A small image classifier, trained from scratch: arch convnext, 24607 training examples.
Rows from block 3 of a small image classifier, named by matrix and row number. Rows with one number within an expert belong to one neuron, the router's apart. Each number is 500 + 40 x the weight over its row's rms, rounded and kept within 0 to 999. All counts start at 0. Numbers have three digits each.
After each expert's rows are labels from the 100 images, of 14848, where the router gives the expert most weight on average: "strongest on" is what is common among them. Only what is clearly more common there than usual is listed. The data: retinal OCT scans (Kermany 2017).
# router: router (model.blocks.3.mlp.router.weight, 32x96), inputs 0-95
# gate: expert gate (model.blocks.3.mlp.gate, 32x96x96), inputs 0-95
# up: expert up (model.blocks.3.mlp.up, 32x96x96), inputs 0-95
# down: expert down (model.blocks.3.mlp.down, 32x96x96, transposed), outputs 0-95

# expert 31
router.31:465553500500417581545568508488513487543507506487473476473509464513512508479480444531420477564524507487503532464510482520475589547509437543446502500498495494415505447570404481499481493479519452518426513497504433547584500482488458592511554481472456510456451518485456533448525433545486515474
gate.0:516493507552523517529483465530463450556423425465574529527505478459404536516525571489526530565530501552521512538491409465442501484509529525507475493495544473486434534491502504427445513483477531485574470441492469532529537503382455454488546493484516542496531453500515436540579508503535493460
up.0:420557503584499514484549485522461530489485474445482513539470537551502488479482535534531565551495522472544493500540519512503459489446486465481614500539600456492583542518561554472536413537528513514436515491479506498501499468526416508438449509584485504559504518540487487524462529495484554555
down.0:555501475556557490487410528488434529528459428600423472470501561500415507543495506472506501475483585452547521451433497448479512557510508487513548462492461500518461471475515523471512451537493451485491497453479465486530525448575514550457443538545568467520472526519568514508538496458489538444
gate.1:550527488560448502512416551519535531556480604410490486526501520547504467496535475530549450490519546453483430518476472469500523517517441470503580474510465495441501475546424473529448514550483455486393500500571504465514561494566476540499504553502504547511448439474489525521512554554509490536
up.1:544545425581458510468479558501497527508484567502475459501402512583516479500485460500446445485539499482536477498473476518400570476486448486478561475531453511477500479506436494477460464540490555526445522516553467521544592555506465534566537493575473536485501495503457438516563472480553505502
down.1:509540515454473521463461529450495454604458500518489456488487498468438477503503516539565499536480512442500453517565480493491518449454502532538535515530514461443519556469505558545498521567514478491398529476488658535574486534454526515514549456470531443432529530517510508541465487488478453481
strongest on: finding: normal

# expert 0
router.0:472485529444485470479465436429484501495488416497514523516519574517445531485435523477477446549530495527575502547483490536449478466508530489505570536576492506563391491488476526475483492547465508448428523529513496514482522527471415571493441548539544484485535522570597532499513517474555511465
gate.0:508447511469474522479452501435591511566518485584466483518538486538481502524493462510512430445560524473501486467468540574446433490502534531504486532472591455544478444467489546565572529539464512513405462576483573460458538523477511481472466522545494437483416497474502532509501477514505496525
up.0:512485526463476526465481511484561508497511449527449432495513494547480527478475523524525499471555547512492465442458472530506473466466558538516471523485586484522450441446577528597553459566533502538416443566500595507485496519480440523419446575514521437476514478540463520521527472453500532509
down.0:498538502432475505462532505477488507468492570546483435422497441526525491498445469429579466426534472491477531481524463471506467455509484523412579535541526487501508481539565530567542491425543502466485464467500549534498456582411488438499481475528480535468452470495552462539519530445552518513
gate.1:573555458573456449519519482493518499495472501512541499526562444499511471499507532565523497561511511519518521515497416519542479478456433479401441528506545532559474564529502449410477468508495429463545540503539477477564448429505461524554485514595474497512526567514482523462505496447535497445
up.1:467457501474560524528516563548482507513549570499476484432458496471554497505462491455485518431502478476454459465502552476514508542493511472561535484512491490428539478465535499558564573422505532545464446482444517553485532534505588449497534520405454455524427516483451503571506495507457478585
down.1:461466499539550500530518528472495534535513494506483463489499457483511447511492502438471576489482516505549570470486533440443555491484515559506444433449471490473539571455467469554459463573432496512508519460463536429431553507449430546520493531474579495450475460483542469579528518554493448431
strongest on: finding: diabetic macular edema

# expert 14
router.14:554536523479430430481447498481448446477487443465574502590533516543471446465497476448517536581451458477485481522496549458534479478447468514463546509531454489434550552454434571481522468491443466491519530574499527511543496515493440458503487479552422510525520565520496435534487521525538448496
gate.0:483513524498445458468539572493555535467534517461461512519486522525531455496477487480539538455458528517449479586518608524434459440485524476580500492513527530522541524469530509410535468483468502552462522553468525565460544491421519494506564554498444449540434570518501488516558486477495427483
up.0:464519527393415492521475522473502457504507495494519512524471523477551469504531460487484527506483516501427513540579559478435461470528537514662505475531461469483501507520526513470563417539521548527512449529471508580524529495449519531438523549450511499495443460510542533504504519527502426548
down.0:598469546525558521513457513538496459518535464507505543533465535478546477382527505468440478547502520438518429517527494506414464536524507537510495515487530495485518483507452504455559492462484518490503510517516456580456439515480460521470414538498399412536435507548475499526476520442554502539
gate.1:499543492504482478549513387527502490525500496464515553509555506432539447481490482480491471517471485475459552500472517512397424551571470496479499467469464452520489515532499583552491491467557559515508475499495524527527496558440522472485429479451483531542524509577488481489415513599493509604
up.1:523451507468520542482547551521538502462505508525469542407513459516468566538480522495536525434566521477498535484516464502537585472459458491553448493566528542540465474507495447474477482540522459466483543496489480430505508479554468528509526547502596506468394461440508498457559429459429522435
down.1:468565530522470504488463543458554467399445461501496519490493514460516405443505481506525426507477516504488509513468510442534456574504458590531438508568467481465455494509519465525465471489512473536567555511484502487522567471546514431535429524559505461482534515436603484524498536469457531475
strongest on: finding: choroidal neovascularization; finding: drusen

# expert 18
router.18:501478500522503543454503459524444579451520603499539441521468522455490457482496464488424475500504524538473474500464469539509441513554531563521500534439491479585560480428544437460545476536504440501595486501496501454435504552493514460495464441536463566534487477433453514510512443491448532481
gate.0:475465514461533501555522511468443502488510484527557552409565486504459499503514549445574557551528495537535434534499464518489448504497468410553506508465536506446416506444475496499547492565517465506520552430508489518570468501424458499529533510530535429427543522519488485432481525436451482523
up.0:464544500572499460467523522546555486533538445517486435556453500511508520559511508477455465501452502494459580464492494473529546496457518498461498427543481546511526522562449568531479458385468570495428497551477497465497494488580516482436507427489480560511494499523531454484504506578568526555
down.0:444482529565451519586530438421469553501428450481486564432491480495473443543500502493521487442530526476476512486510561436535564522494560501463562516505578435513434473537557485516467475498486449547462491432506552510492549562507491483529494441507524510509464456540466490557486519442553550494
gate.1:515493450547509478518531509551498538483536504527445450511508522509547470509509486552480475491403512566508571495484529562493460539522516592561491446472458522503547465482537405446446528560512479478516465508532453462442533526565567475464509494522440515496384476488457459469446467524523569508
up.1:464460538527527474509471477593478575443510504475488510495460502484518479481448494529456492455464541548509575505505546525483465520520536547586488475451493477522540455441555397464503518527536429460543458486497478441449562538577548421487496487486429539528429513436478484545459486476485523479
down.1:547550514535510527558525461422508491512421447542462462490566461410561438452442607471459436448506525525491551470515544439483502547479470506553555508528467466501567541488543477555523474502529520526493472461451543507510525568579460494556512518511485444525508507491552531535517508468486497486
strongest on: finding: diabetic macular edema

# expert 22
router.22:461545414475486539536582464514504503423477579487476512505535486477469556512516492510486492557456522475482568460530498520508526594433430568492527519489478503455484515501491475482455415491524448554498525429480470476568560517492514566500516427471510472498491520411497535462504471459567435467
gate.0:511527492442550436583558435523402462480528545486501504549538481523469544441512505502491500541376458491471557529500534552528494558515460572487532483491575517470508545489507541486495462485454498483469526450484530580525465554449534514488492470541472518442564504479545507531407472501501518460
up.0:513472554522427554396441554471568478544495461521479544442461506491486466549469506529513525432587537540534449456488473458532507454515531444525460499510435492586498452510481460547531550546521524509501500594541487440489532497562452469494507568457529500549451494548461502493518488523474534521
down.0:445445519528548510513497500557508396560519574382486510483459545533531469480489440511442445518508545510516458537532533443492522530488498508507480491511512488540503488484511551478527513536498433465456555525424585508498495570460438482525509501548439494420440537512506477497524509449565556550
gate.1:499462515446556499433407467535501493600496480493561518526479508451483517510534480510497467535470515518507452558474480498518481545573556495521505505528523476563492471439508488484450496474433518476556439532540521569494493503489447436533520476462540495525462424500519441545454515643545536537
up.1:508516474599526563526487511528459557568506525539501468526528472488437548502532493451520550502479508479531518516453579513481438488500526492493452547480555547485518574565495479499502425454470534468460480470482523431577459511570535527483507452498458535580448493482428478472487532543532609491
down.1:606492564509497460438515501526503458425471445504444530439548440467522436545513466473492452581528544481466504524493506528488545530455496510593501495540541518529481467519495483489524513488446544449576594486500526551541522540510563444521504506544473468465495483435436495502584511468472503458
strongest on: finding: normal

# expert 29
router.29:482536560495470478503591545450536509497566494532424474462509478485470544428486475536553504469564452521546475467489538546597459576434518507478515549524492513465561461503409489515452509574500467545505582474535473517449503541520517490533509445446506483517485508506449480481540420499482543547
gate.0:574532529544436519549537467504541437511475400528508561517504487508516544472501504533521497495556458582506526477504457521541425477502502487512502505512446475503520487464503515618438538492530525458424567463462472442564481521544479431489548570524498509495491479502542568447497481452475430540
up.0:521569507489426448503581527513507578460532542497559464483461497502489502501510508449517495502533518574470530485502490512500476536505528563454465517540564567496462465470473500558496480454488547477537553440498547519492506570476553431486454479485495512478407571465508471417397410526513490499
down.0:476523453517514499471504577525469517403475469405524450533528478547518511505490541544470504567481465478493537444500491514435447541575588523458516508481517425453505479544507466486491443525525487479432550454537525504475417539472429443606469490542495545515515517507470439500514526528466503469
gate.1:457461475511492513536445508524479487522534597501502558524458509511488591546492512544454532524423489567524507529452569461438581466545548534478506449408524472505488500433449574456567511516502522466508468492513511421468566444504483547493503460459502434540534456524501472501470482484531441511
up.1:473424518463553477513474473486517481527426478522569519524419540470474453523528484503514428545465497497452466479465483537583493494536554462502525506543451492485556586516510538381502600488479480501552514510424446564519453458580528482518515469514525466456446452521496525539519525511493473498
down.1:414488501474464498526569513498528481487526523476516593503517510532574463541440488428470482481505543509575512497485511520476527505487514561489440452558536483495497491531455378513470463533505489566450503531550590536507562460487479481543545491477504392466523532509596478552483504493529525510
strongest on: finding: normal

# expert 8
router.8:536558538458514521503561527509553476493442501467517496518575469484485481529511414499539519472551539461594579499527510480501490478457471555410492511479431523474568559485494553514422517479491494501469570477500492464445484484478480557514547421459508441461461486392456481475524518457541494526
gate.0:487546543452519545516511520484536447444452509501523505477532534470539546511517456433494561463524558466530518475498542467462507511433527474469554466443492504438539537450462557565467510484473549515479560495485587508454540483432505530487605450457524439460501474401467458476499530497505488588
up.0:506480439521464449491492477539458526535553495496510534515491443505468477508491557563496445541501463533463470538508447553517489432547487499543469518557486515562467462516546436413532480496508465480528456520514429478533474512596504449518419565548506575529507488605534526519498462512486486401
down.0:471393518498583548519536542506463466461591475465446558426502515476506424487578441469523512535492574530463511524494542486496517552568461531469519537501525545469492488535494540395506500509502490486530509535503526493534545472466549477511479487413580547511507512464496454475458549493491567528
gate.1:524513547549486554428504466496535398507494578479435513468515472511471547518559523517488513478472534528469491477514502503542502447500459467443430523487516517498549543533520524599462433472466538496473465616523511558512423536518478418459487474564426528500449518494522519522504464457470546468
up.1:501530507489479504486434525483557527503504501539498493455522441540525456512558537533517524494540532452557452562539465530494583475465470494536441579466538491556513497504488547622415516479506592495486475559573575502482457493515511532497488460474509527464473473423532429470519545502487544442
down.1:459450491494520489522495450558495451522535534415490472546461460488490471537525538546532552470419521517555530506441468441469502415509465539449496471481488489501585485474484528529472519549487597495543501509559516435455500510457485540499517425550527499418518512519443441529481507570554421478
strongest on: finding: normal

# expert 6
router.6:462461466552427482564515538519503426517542466509487553513541432552463535480432450472478522499462456404534515425536556548540485538453466569495542447504488530418460537462557534470511521542552463475549444443510466482512532459544526528465501518489440490457443529476507499459520457504490500551
gate.0:461430535546560487481457457492569494561476437518519526496450513518489520521505523481482448424511501539464491479469518446484490444477462502492460576422537501511577502467528533515463467474445491476544517616448476534544509565509525436453487468577555531528512593498529490519479553512524533443
up.0:511546541507533528479447528557459547513427507437425545462468496452502509445445475464559445446434515501466478488555563408490468517535493518511544521486576471456501528510569525478537502547511511427480549526461441470473430445528536496489503415494531463555483532506491561534497543523464472465
down.0:522493451491483482488465502465501539543449465508507494579494511490420467488484474487485515500493428522514521489517572477485495521508456520478477431448547535526516514507463495521446442476524499448481612509507533514525550499490505480437382516484435470457385465453520509447479570518468566597
gate.1:566431484473479481495486477465439455559438452484506535502494504512558449497498540509544572517486472518462461493483432504496559472473535444422500537536495482518479503539518542509529606508471481537554421498483507440487522525498537581511460438573458531434561494590556504495483508429491472496
up.1:475476503464589534488560493467533523453476489511516450611439538538471547497519485499530483499530513518480472439509491459483481506488428557497517454493506546461506464526466480497448422476472597495456532587514481528520519409477481474531536577431552501539504528548492464488446508540536566571
down.1:477515539473512579565515501587499416432485515439493546512499518491534511435497518491486512523443448485520463484473495535427457461436513492483506497516477508484566551473488482519489499549445497531404487556576519598519489460586437482519482448447495485488528515524493412516554523439505461513
strongest on: finding: choroidal neovascularization

# expert 20
router.20:521534443511497456561462478502537586567461547501507449541469551452538498491490517532541532565479505525523455425441436534530534521454483468489454485573519479479478501533487494502489460450478530550527513480473435488435437558473521522420554526543535501574531543614507482505459519439511500531
gate.0:554509483495512403527460460464533531545445522571595482536423562493538552524463542517524526499508503521545524435453439522504541412479498453463441503520450486483512456514545477484525449499459500515544460468491437528443443572534521497533490545497534461503532512551493479496431562454466453542
up.0:457517538495490591449552517512489471479562471474419538472582466486475450494517447483440445502512516474469476514599548477484484582504521502514527520478516500507496543505423512482513566529533452502422490558515548522539560431473436496509494470506434544503493484458470507441590465559468505458
down.0:557448504435543474485555509533504519490543536527455492546536501495471517538473489476494495470492450449550538455493523534569536422446531526544513475490515533447497536450542549519501516518457521509539546530432567512479411483453493517470531572446561548548404564534520561498501400515530481490
gate.1:485504463423488386546486487544513495503459577511504486510488552508502536494547582524594565531436471494508485482434502508499485488481477528496469506528527517479499531495560510504510447456489495560558507446419499570476448575495512520527578495482445471475499513528519466543417501438528482595
up.1:488477548520536573459501511484460489458549464503506573494505457516509430498473428450430470439551513494474513561549529483473527566538543506534544520436531456517519481493463516512509548574512516433415487564492506478514521429572496434501407479529549519502475493435481538501561501550498513433
down.1:538491482454541444456586460542518511531464529472468516534532508508440480548483457428530507513478485485468520479530497521535469450538488559529431511515537545478506488489518562479521519507429540531564556545496501455488426409457460457432526526506535605525445567537463515502504407486505502561
strongest on: finding: drusen

# expert 28
router.28:514501517541526521512511504566556474459525490450462519490507457569553455464475432453509470533454530503509557465545452557524441542456582472539467472520516481443536485483541446443504503476542471469539554439493427507532518464575471485472535588470543454477496548543490496482497420492418436527
gate.0:523517481522428541571575513442534554449480471441512475549526477537495493525521474560501505559495459442502553525458456516426469454453414459466463501467466597543539525523510506504559516497496451539555443511511422458523481516488500493441425438474457514489438512494491543510463496556544545506
up.0:474465489503502495438514497516487496469549481408494510529433510447559496488466528477491463492519456476518482426460570561432460470534476492539429428451535565514454487486518500491476491471540485447475535470524455544470513464528517556539594565413488482498529550524404529533456448477483454552
down.0:477503532534440589512462516499468449517472485502525508494474504474531482547454521475524580476588480536566473493451565479502469497475567564418454470533552502516527467564488439518474417505547479519429472398486540565469536487512463510475515471570467483512496546496525484523540487441485554439
gate.1:565440513459528461499480507500484509562491493498554522495518434450372513536467446500479550421551508485535448532440528495463494453528469467431521491488554501508455517507427477478470569515446532579482486548563519570562522500406510517470499460535453487518564523484522477530501489520441474504
up.1:531565506478461455475491509478541484478502511507485455519514506527515563466444466458510534538587563491540486522497458550502513456427488470429480564557525530519447587531484471465514454494503579550434624555548596498489512520436454534467525541515471459515478503529509524467498533485520558515
down.1:550529468505473399454520505498519561533475507505494445494505544491518477489498462577469508436440442497551520519453502481487521522528519483534564528497448509487465515423475527542496562516504477513417508516583538443520429544438454503476511518516494554481465472542443539488456400576582464474
strongest on: finding: normal

# expert 4
router.4:543517541515503509441442419498460534532553517489472466472519543507500569502520441539466526467563554489457442485496535556474419449579535485439526515460469519519460582560459491526566567450476470492487460516469476522517527483459558553445502467551485464513529509542494477570559562508489450542
gate.0:495502563504480529438493424449487517518487572542486460542555539517539507468545488460535462522564509521472466454473511509445409425508451484455515520470472520559440419457513405499530532501528511541561453512516485482458532502495502510450469481565467542495464502538427515592482438532474543456
up.0:507524534533486521495480524549501561418513498466509505471474543466564538487515527427512580534475522461485526503519562583546473466427534474489429556460517568514467582513496554511453447529564459505515517438422469497516468458495505507517513438497522469493539517471558448452418469486466497579
down.0:511485493448459513549467545489476550432545489503510494558541509462501557517473497528481568520508476466592512543417530472500532484477519510496410411540427545479455476444524457560460496535502469564448514544485512482501519459504448513488537480451457494500541564547555500498444490483499389437
gate.1:547583493542489448460521550517498518511562489447488527537501466520399517482573513432479520488390483464535566481492512590475473513548513548512547537575425503513451424517547547495562460475498478465498528470516437510483475499629496499527513496513513478503527484520460482496501465527467509506
up.1:470506561551493507472499499513476468560501502480477492425507509434527520499567461503448534480440501425497545446551485516442520412508514517477503504504473514572445530482502413546484544424426451490465509493501541583456561526498465491419488468437509409465499495522529593535494510486487508537
down.1:472533419557544513518475555439552510420501552532504515451549540509566510536511563550543434522488527520451438499462518435466565499496524516479482528479470474465500483421542528547477467497530533525547561423553445507438504492567461445527471503555472438529547532496571507519527504540511510531
strongest on: finding: diabetic macular edema

# expert 15
router.15:490509554486499522473504487442552456568526535490513493419527472449512566435515470489471529440554570463505554456512507449492575512512523513518497453528477495461542445496468475506508443485560525525511513494564475474535436537520440447547534573478561453534420537486406448485543527553506557484
gate.0:514555437483491510515504489481540477517445522498478449484552531431484563486440485488484447512478510504467507482442458499469486546514470510372537562499447475501521530464558483558504423428536503515569493527513465513498408510536426472486500533570541523458490466439512463525415534509571487448
up.0:582535501487490560522500548501455369556541561512516530469502554476500547485506506446472505485476485481511547471515525530479501522502449571445443442542461489477488442486501522526518410506559525457518479545500422497585486477530439507497458492471517491440444485538431468479517578455505486440
down.0:529493569514572536453492520533528487518519500493540499483510505438503478544493510543484506556451543513423463518469473481439529453524453531519492454484503543450571503548580461477534484419459532453610438484516501587461453551501519427470480531479517402524498440518492509484526525553471548527
gate.1:556500472556550445427471488437470534591442504501482395527532525502391557488496524546487475480422531555507571490434507533496487531498483480524487463540481525495484486520491511492494439459483537502469519536525561551577413516484507513461461551492481534445526513501485504459496537533548568450
up.1:581489470527552470474447459476502536573508505482555438548531554510506587485492524554455474470455530474499597469384613497481500511521552488521492439559498489491496483505483511545501432448465482466531503535521558523572483573503476475450514524498445512508481522550485497542476566511518524501
down.1:491471545607561416545492488430452529377514552510529501480472516483547495508504548501527540471496514503548496519541489517480564447515514481501505494527513516461596492448424505429531514507474503506586533484450459457477506462505483515544560553514512490481448468453531495516524453508455406461
strongest on: finding: normal

# expert 1
router.1:449505468510494499536498519499537485455510532536480490517486506525484498468429464515477530492446477459409485585486536524417530567462507508531588431442453489526512554607455532501539458431569466479501513477454479590484469477469443543490537531489556449479584470488531521475542495496479479546
gate.0:501578511481446526556472532512534451486515552514392508475515430529513513550496471501524554549404451460448512551467546558437507543539465517546578455488496532506454532511487572540486430484521515489471548439503568545470468498530473527461507502499570500469558495489509486431439540508501529541
up.0:487410475552518479426531452475510510500531470536541513517491541481482457457491544443470461447585546544515428487539491485492512460430544527486473561479545479479611491537479486485490574472428490544471498589525464490532609474525450540567513499498479464482527530519497542537523464461480525494
down.0:476550402437527498493444570460501537498490541532519477558557521541485526511496521478473481428486467442592477556448478459518531444534456473528541442474510491503545504431528512573474460526470498433417562484511518498510512516471512499519555531462530438501493549518527552489476505387503498441
gate.1:482532512495465520479569539534571457489542515528502510528554495515479521492442499526500538546444472499512410445510533514434566499482432516491579423475489527499494469549446504471424428490577519537547546503473446535470499497443489492514496542480451441487526496486627541467507435527491553514
up.1:459517523476483535478534559543555487502521506538531462542529491482506493494461475569549525515465487486531429444535520513478594505467411492471533453498459551511499452561459476447410425481569500547544573491488432512485475455449483463530464570512470500508519498463594533478520425544521533505
down.1:482527462489419490523497473591517509560516445399513550477502486439521487504463472451560576472585508437490504456463527488507488511500485483461413495575538504476463464451464443518527428516539521556499480508544527485431509509441545570533533460519489475442478498425494565505499493536535513519
strongest on: finding: choroidal neovascularization

# expert 3
router.3:446483474521584519508458502509499562502547550474504497459529494511560528489469488492533533451575545522462444463510491514486468524498455497475487503442599477448479528524519419522498494443495468488443486484524498444551494475393519527475591423442489411489474527533461565471496464475458504420
gate.0:533452486466473534542534510501422559503535487537470515486537526509571481489488532440556505449456542470528461499505482567577490612476464480505514446527552547483517545485521527453495535494506470488444528458465412499514537520502511492594426435553518524513473564505540514512609483502499511438
up.0:525557516475486496496550490512522511444525402488480492540510488468451497523515463563460516529501467524537577443555561543516492489519488494485505532591553502527538493488435480540464464401459411500551452525459515505483507536496500532502503540530451553499494459440524533434483470589543457601
down.0:543490559440561573409509524502511472482443471511524516493604522506499434496463553529522436391464439537418482446526437458457523477461463473421540516444512528486488531486510521527483448508507445503461529488509526566488514529491480486591536424468463471487536489490526499533490534495495499510
gate.1:509500496489557529474520518554534514517452460615488492388519494536422582572493456581513494458525525464530499440490475489458502566513461506539497514568514509491462476490486456528455470517537475579526489577541579496501498479479523529466518498467602458468461521484513524510487521501583490465
up.1:464610498478465528427532479525482503504479524422449454461462549513454449525563535491469538501543449509467496529537519541507520582468508487529513507544442475555415562465486490418538473529499532435509562527578472508549479499461543515524453461558477535484548476547521502442527512475474548548
down.1:495567472487500558544499548485494473499535533438447508462477472463496486517497475467527430495522488504455444478430476508465510546531496413484419504462525521474499549523475491502467549478485511535348488422488529491447507531446526486484469486558510428508481470485478503606521468551566495572
strongest on: finding: choroidal neovascularization

# expert 25
router.25:536499523542519613547480487468527487504511496588564559442458475430509431532486480492519526434501516465509467479509476525488526564491561520513431459506562566523470473502575535532558503527450490497435520581460465483523532503529581438441402495488510549494509538508512549531505489497511525495
gate.0:473486474474536501513458546606541481449566501466496541524482538438402515539460517534593486495455515447512461510496533510521548447509479499519514473445537424508406536536549513484527567476457538482501487525465476502473456503475501517395557427581503489504501447516520528450472488533544471507
up.0:474504503512426460500520508490531543496496446464479447496511497511574609547547483462489541539510473544482586517537511433486506516493489505447523516518458540468563465518502469437486409491528441500546520434485529474558546535576517459589560508489433501493419538479511453476520544543481448474
down.0:560488509521505548448398526535496504402476536470444562494460506522512467496459483452503515578488505511565487465478511519471460431538478576541533464506522549553465506500505515491502582475438532492541501561505418498532471538537599506470491590525444455514526535468533526531485456544493537481
gate.1:444488439405446482513478476466483461464504504521572499536485436539573559467481486535486493467517560494452433431517517490446628565521498504523546478501521525561511474483502461500468479557480518496532465508457545537574594507475518515474435521465499499530503549488548475519579514473488523552
up.1:431434448445459458459456489487491519525502478501525516543456426472590537446505488490497497459519558557374477392490473484469546584555545510503535476505494479473555519510479488549499523518465538424462468521497527509537612544528514475518489543454466498512506474527515541516521470515486506543
down.1:507447479517501548439451413522448451577570452463489557587479475501547538519517452524475519504471543500478552520486510533511508488552509483523519541499469495561414463429485529376519533476437491469472487564468473513498465453557498479482408544497536476499471510510502556491531484544462548514
strongest on: finding: choroidal neovascularization

# expert 19
router.19:524517526556490554581522514482495490451498550553573550509537460503442520469497502445519523534560513511551542564505544497477476459475564429459474578584522485445537526567479434498447522522463502480534506486532435534579471420504545560539526559508496488444459518499476486450507507545527473454
gate.0:488433542528566575570442493378489510445503498527530524512528506477470517471523500492460554526514527533516575511472450499420451490491593448473509521537444519500506532561488457524531568473493513501528433459508419516516475455510569512552485523530514515434441483507503435486434554503510501486
up.0:502574443474440450444558500623525476513510497437458488484476494554567498521480505513530454465483487481488424454514501497552512526462431537532496479481551462545522467419532516494481469498517498525503579564461535455503561574496430463427512495463498475580521532509492526518540425487504516535
down.0:465455559540529486554433506507503503550482552524474555526500590533473487491483562508424477533552452514493474544528560517520591490514518475482544513530527475486537499531543478508502520399472485462479542489530561575547512546462527468521519457490541434474467467563467537580454545471519414546
gate.1:464515560524415520566533468503542495465563520519465515457563513485495461524508532477498516456525483540523482521502518564463529490517458416472471530506568523472453466590521498507464403616512509484482514444511500494487470403514543552469487525478464510484421496565468556462464525502502474424
up.1:455566581513445519547535459486531523457592459516469471499594474476481480498532563441515506506531482519541509527523554572486544458540482473489508549474538547475539474556453479545442412603499526498477510444503485513536455489548512544521494500504457491462463507542463550470448513515558491416
down.1:463452513467474419477542526507471531552503529516412490505466463523553544557570495446530541463503511577554534422474472510581512484526434477499508553495451553531475490509516478544524580537510520483522542471520380512471487495581465484460541529516494548539466491499506435495519511523542533426
strongest on: finding: normal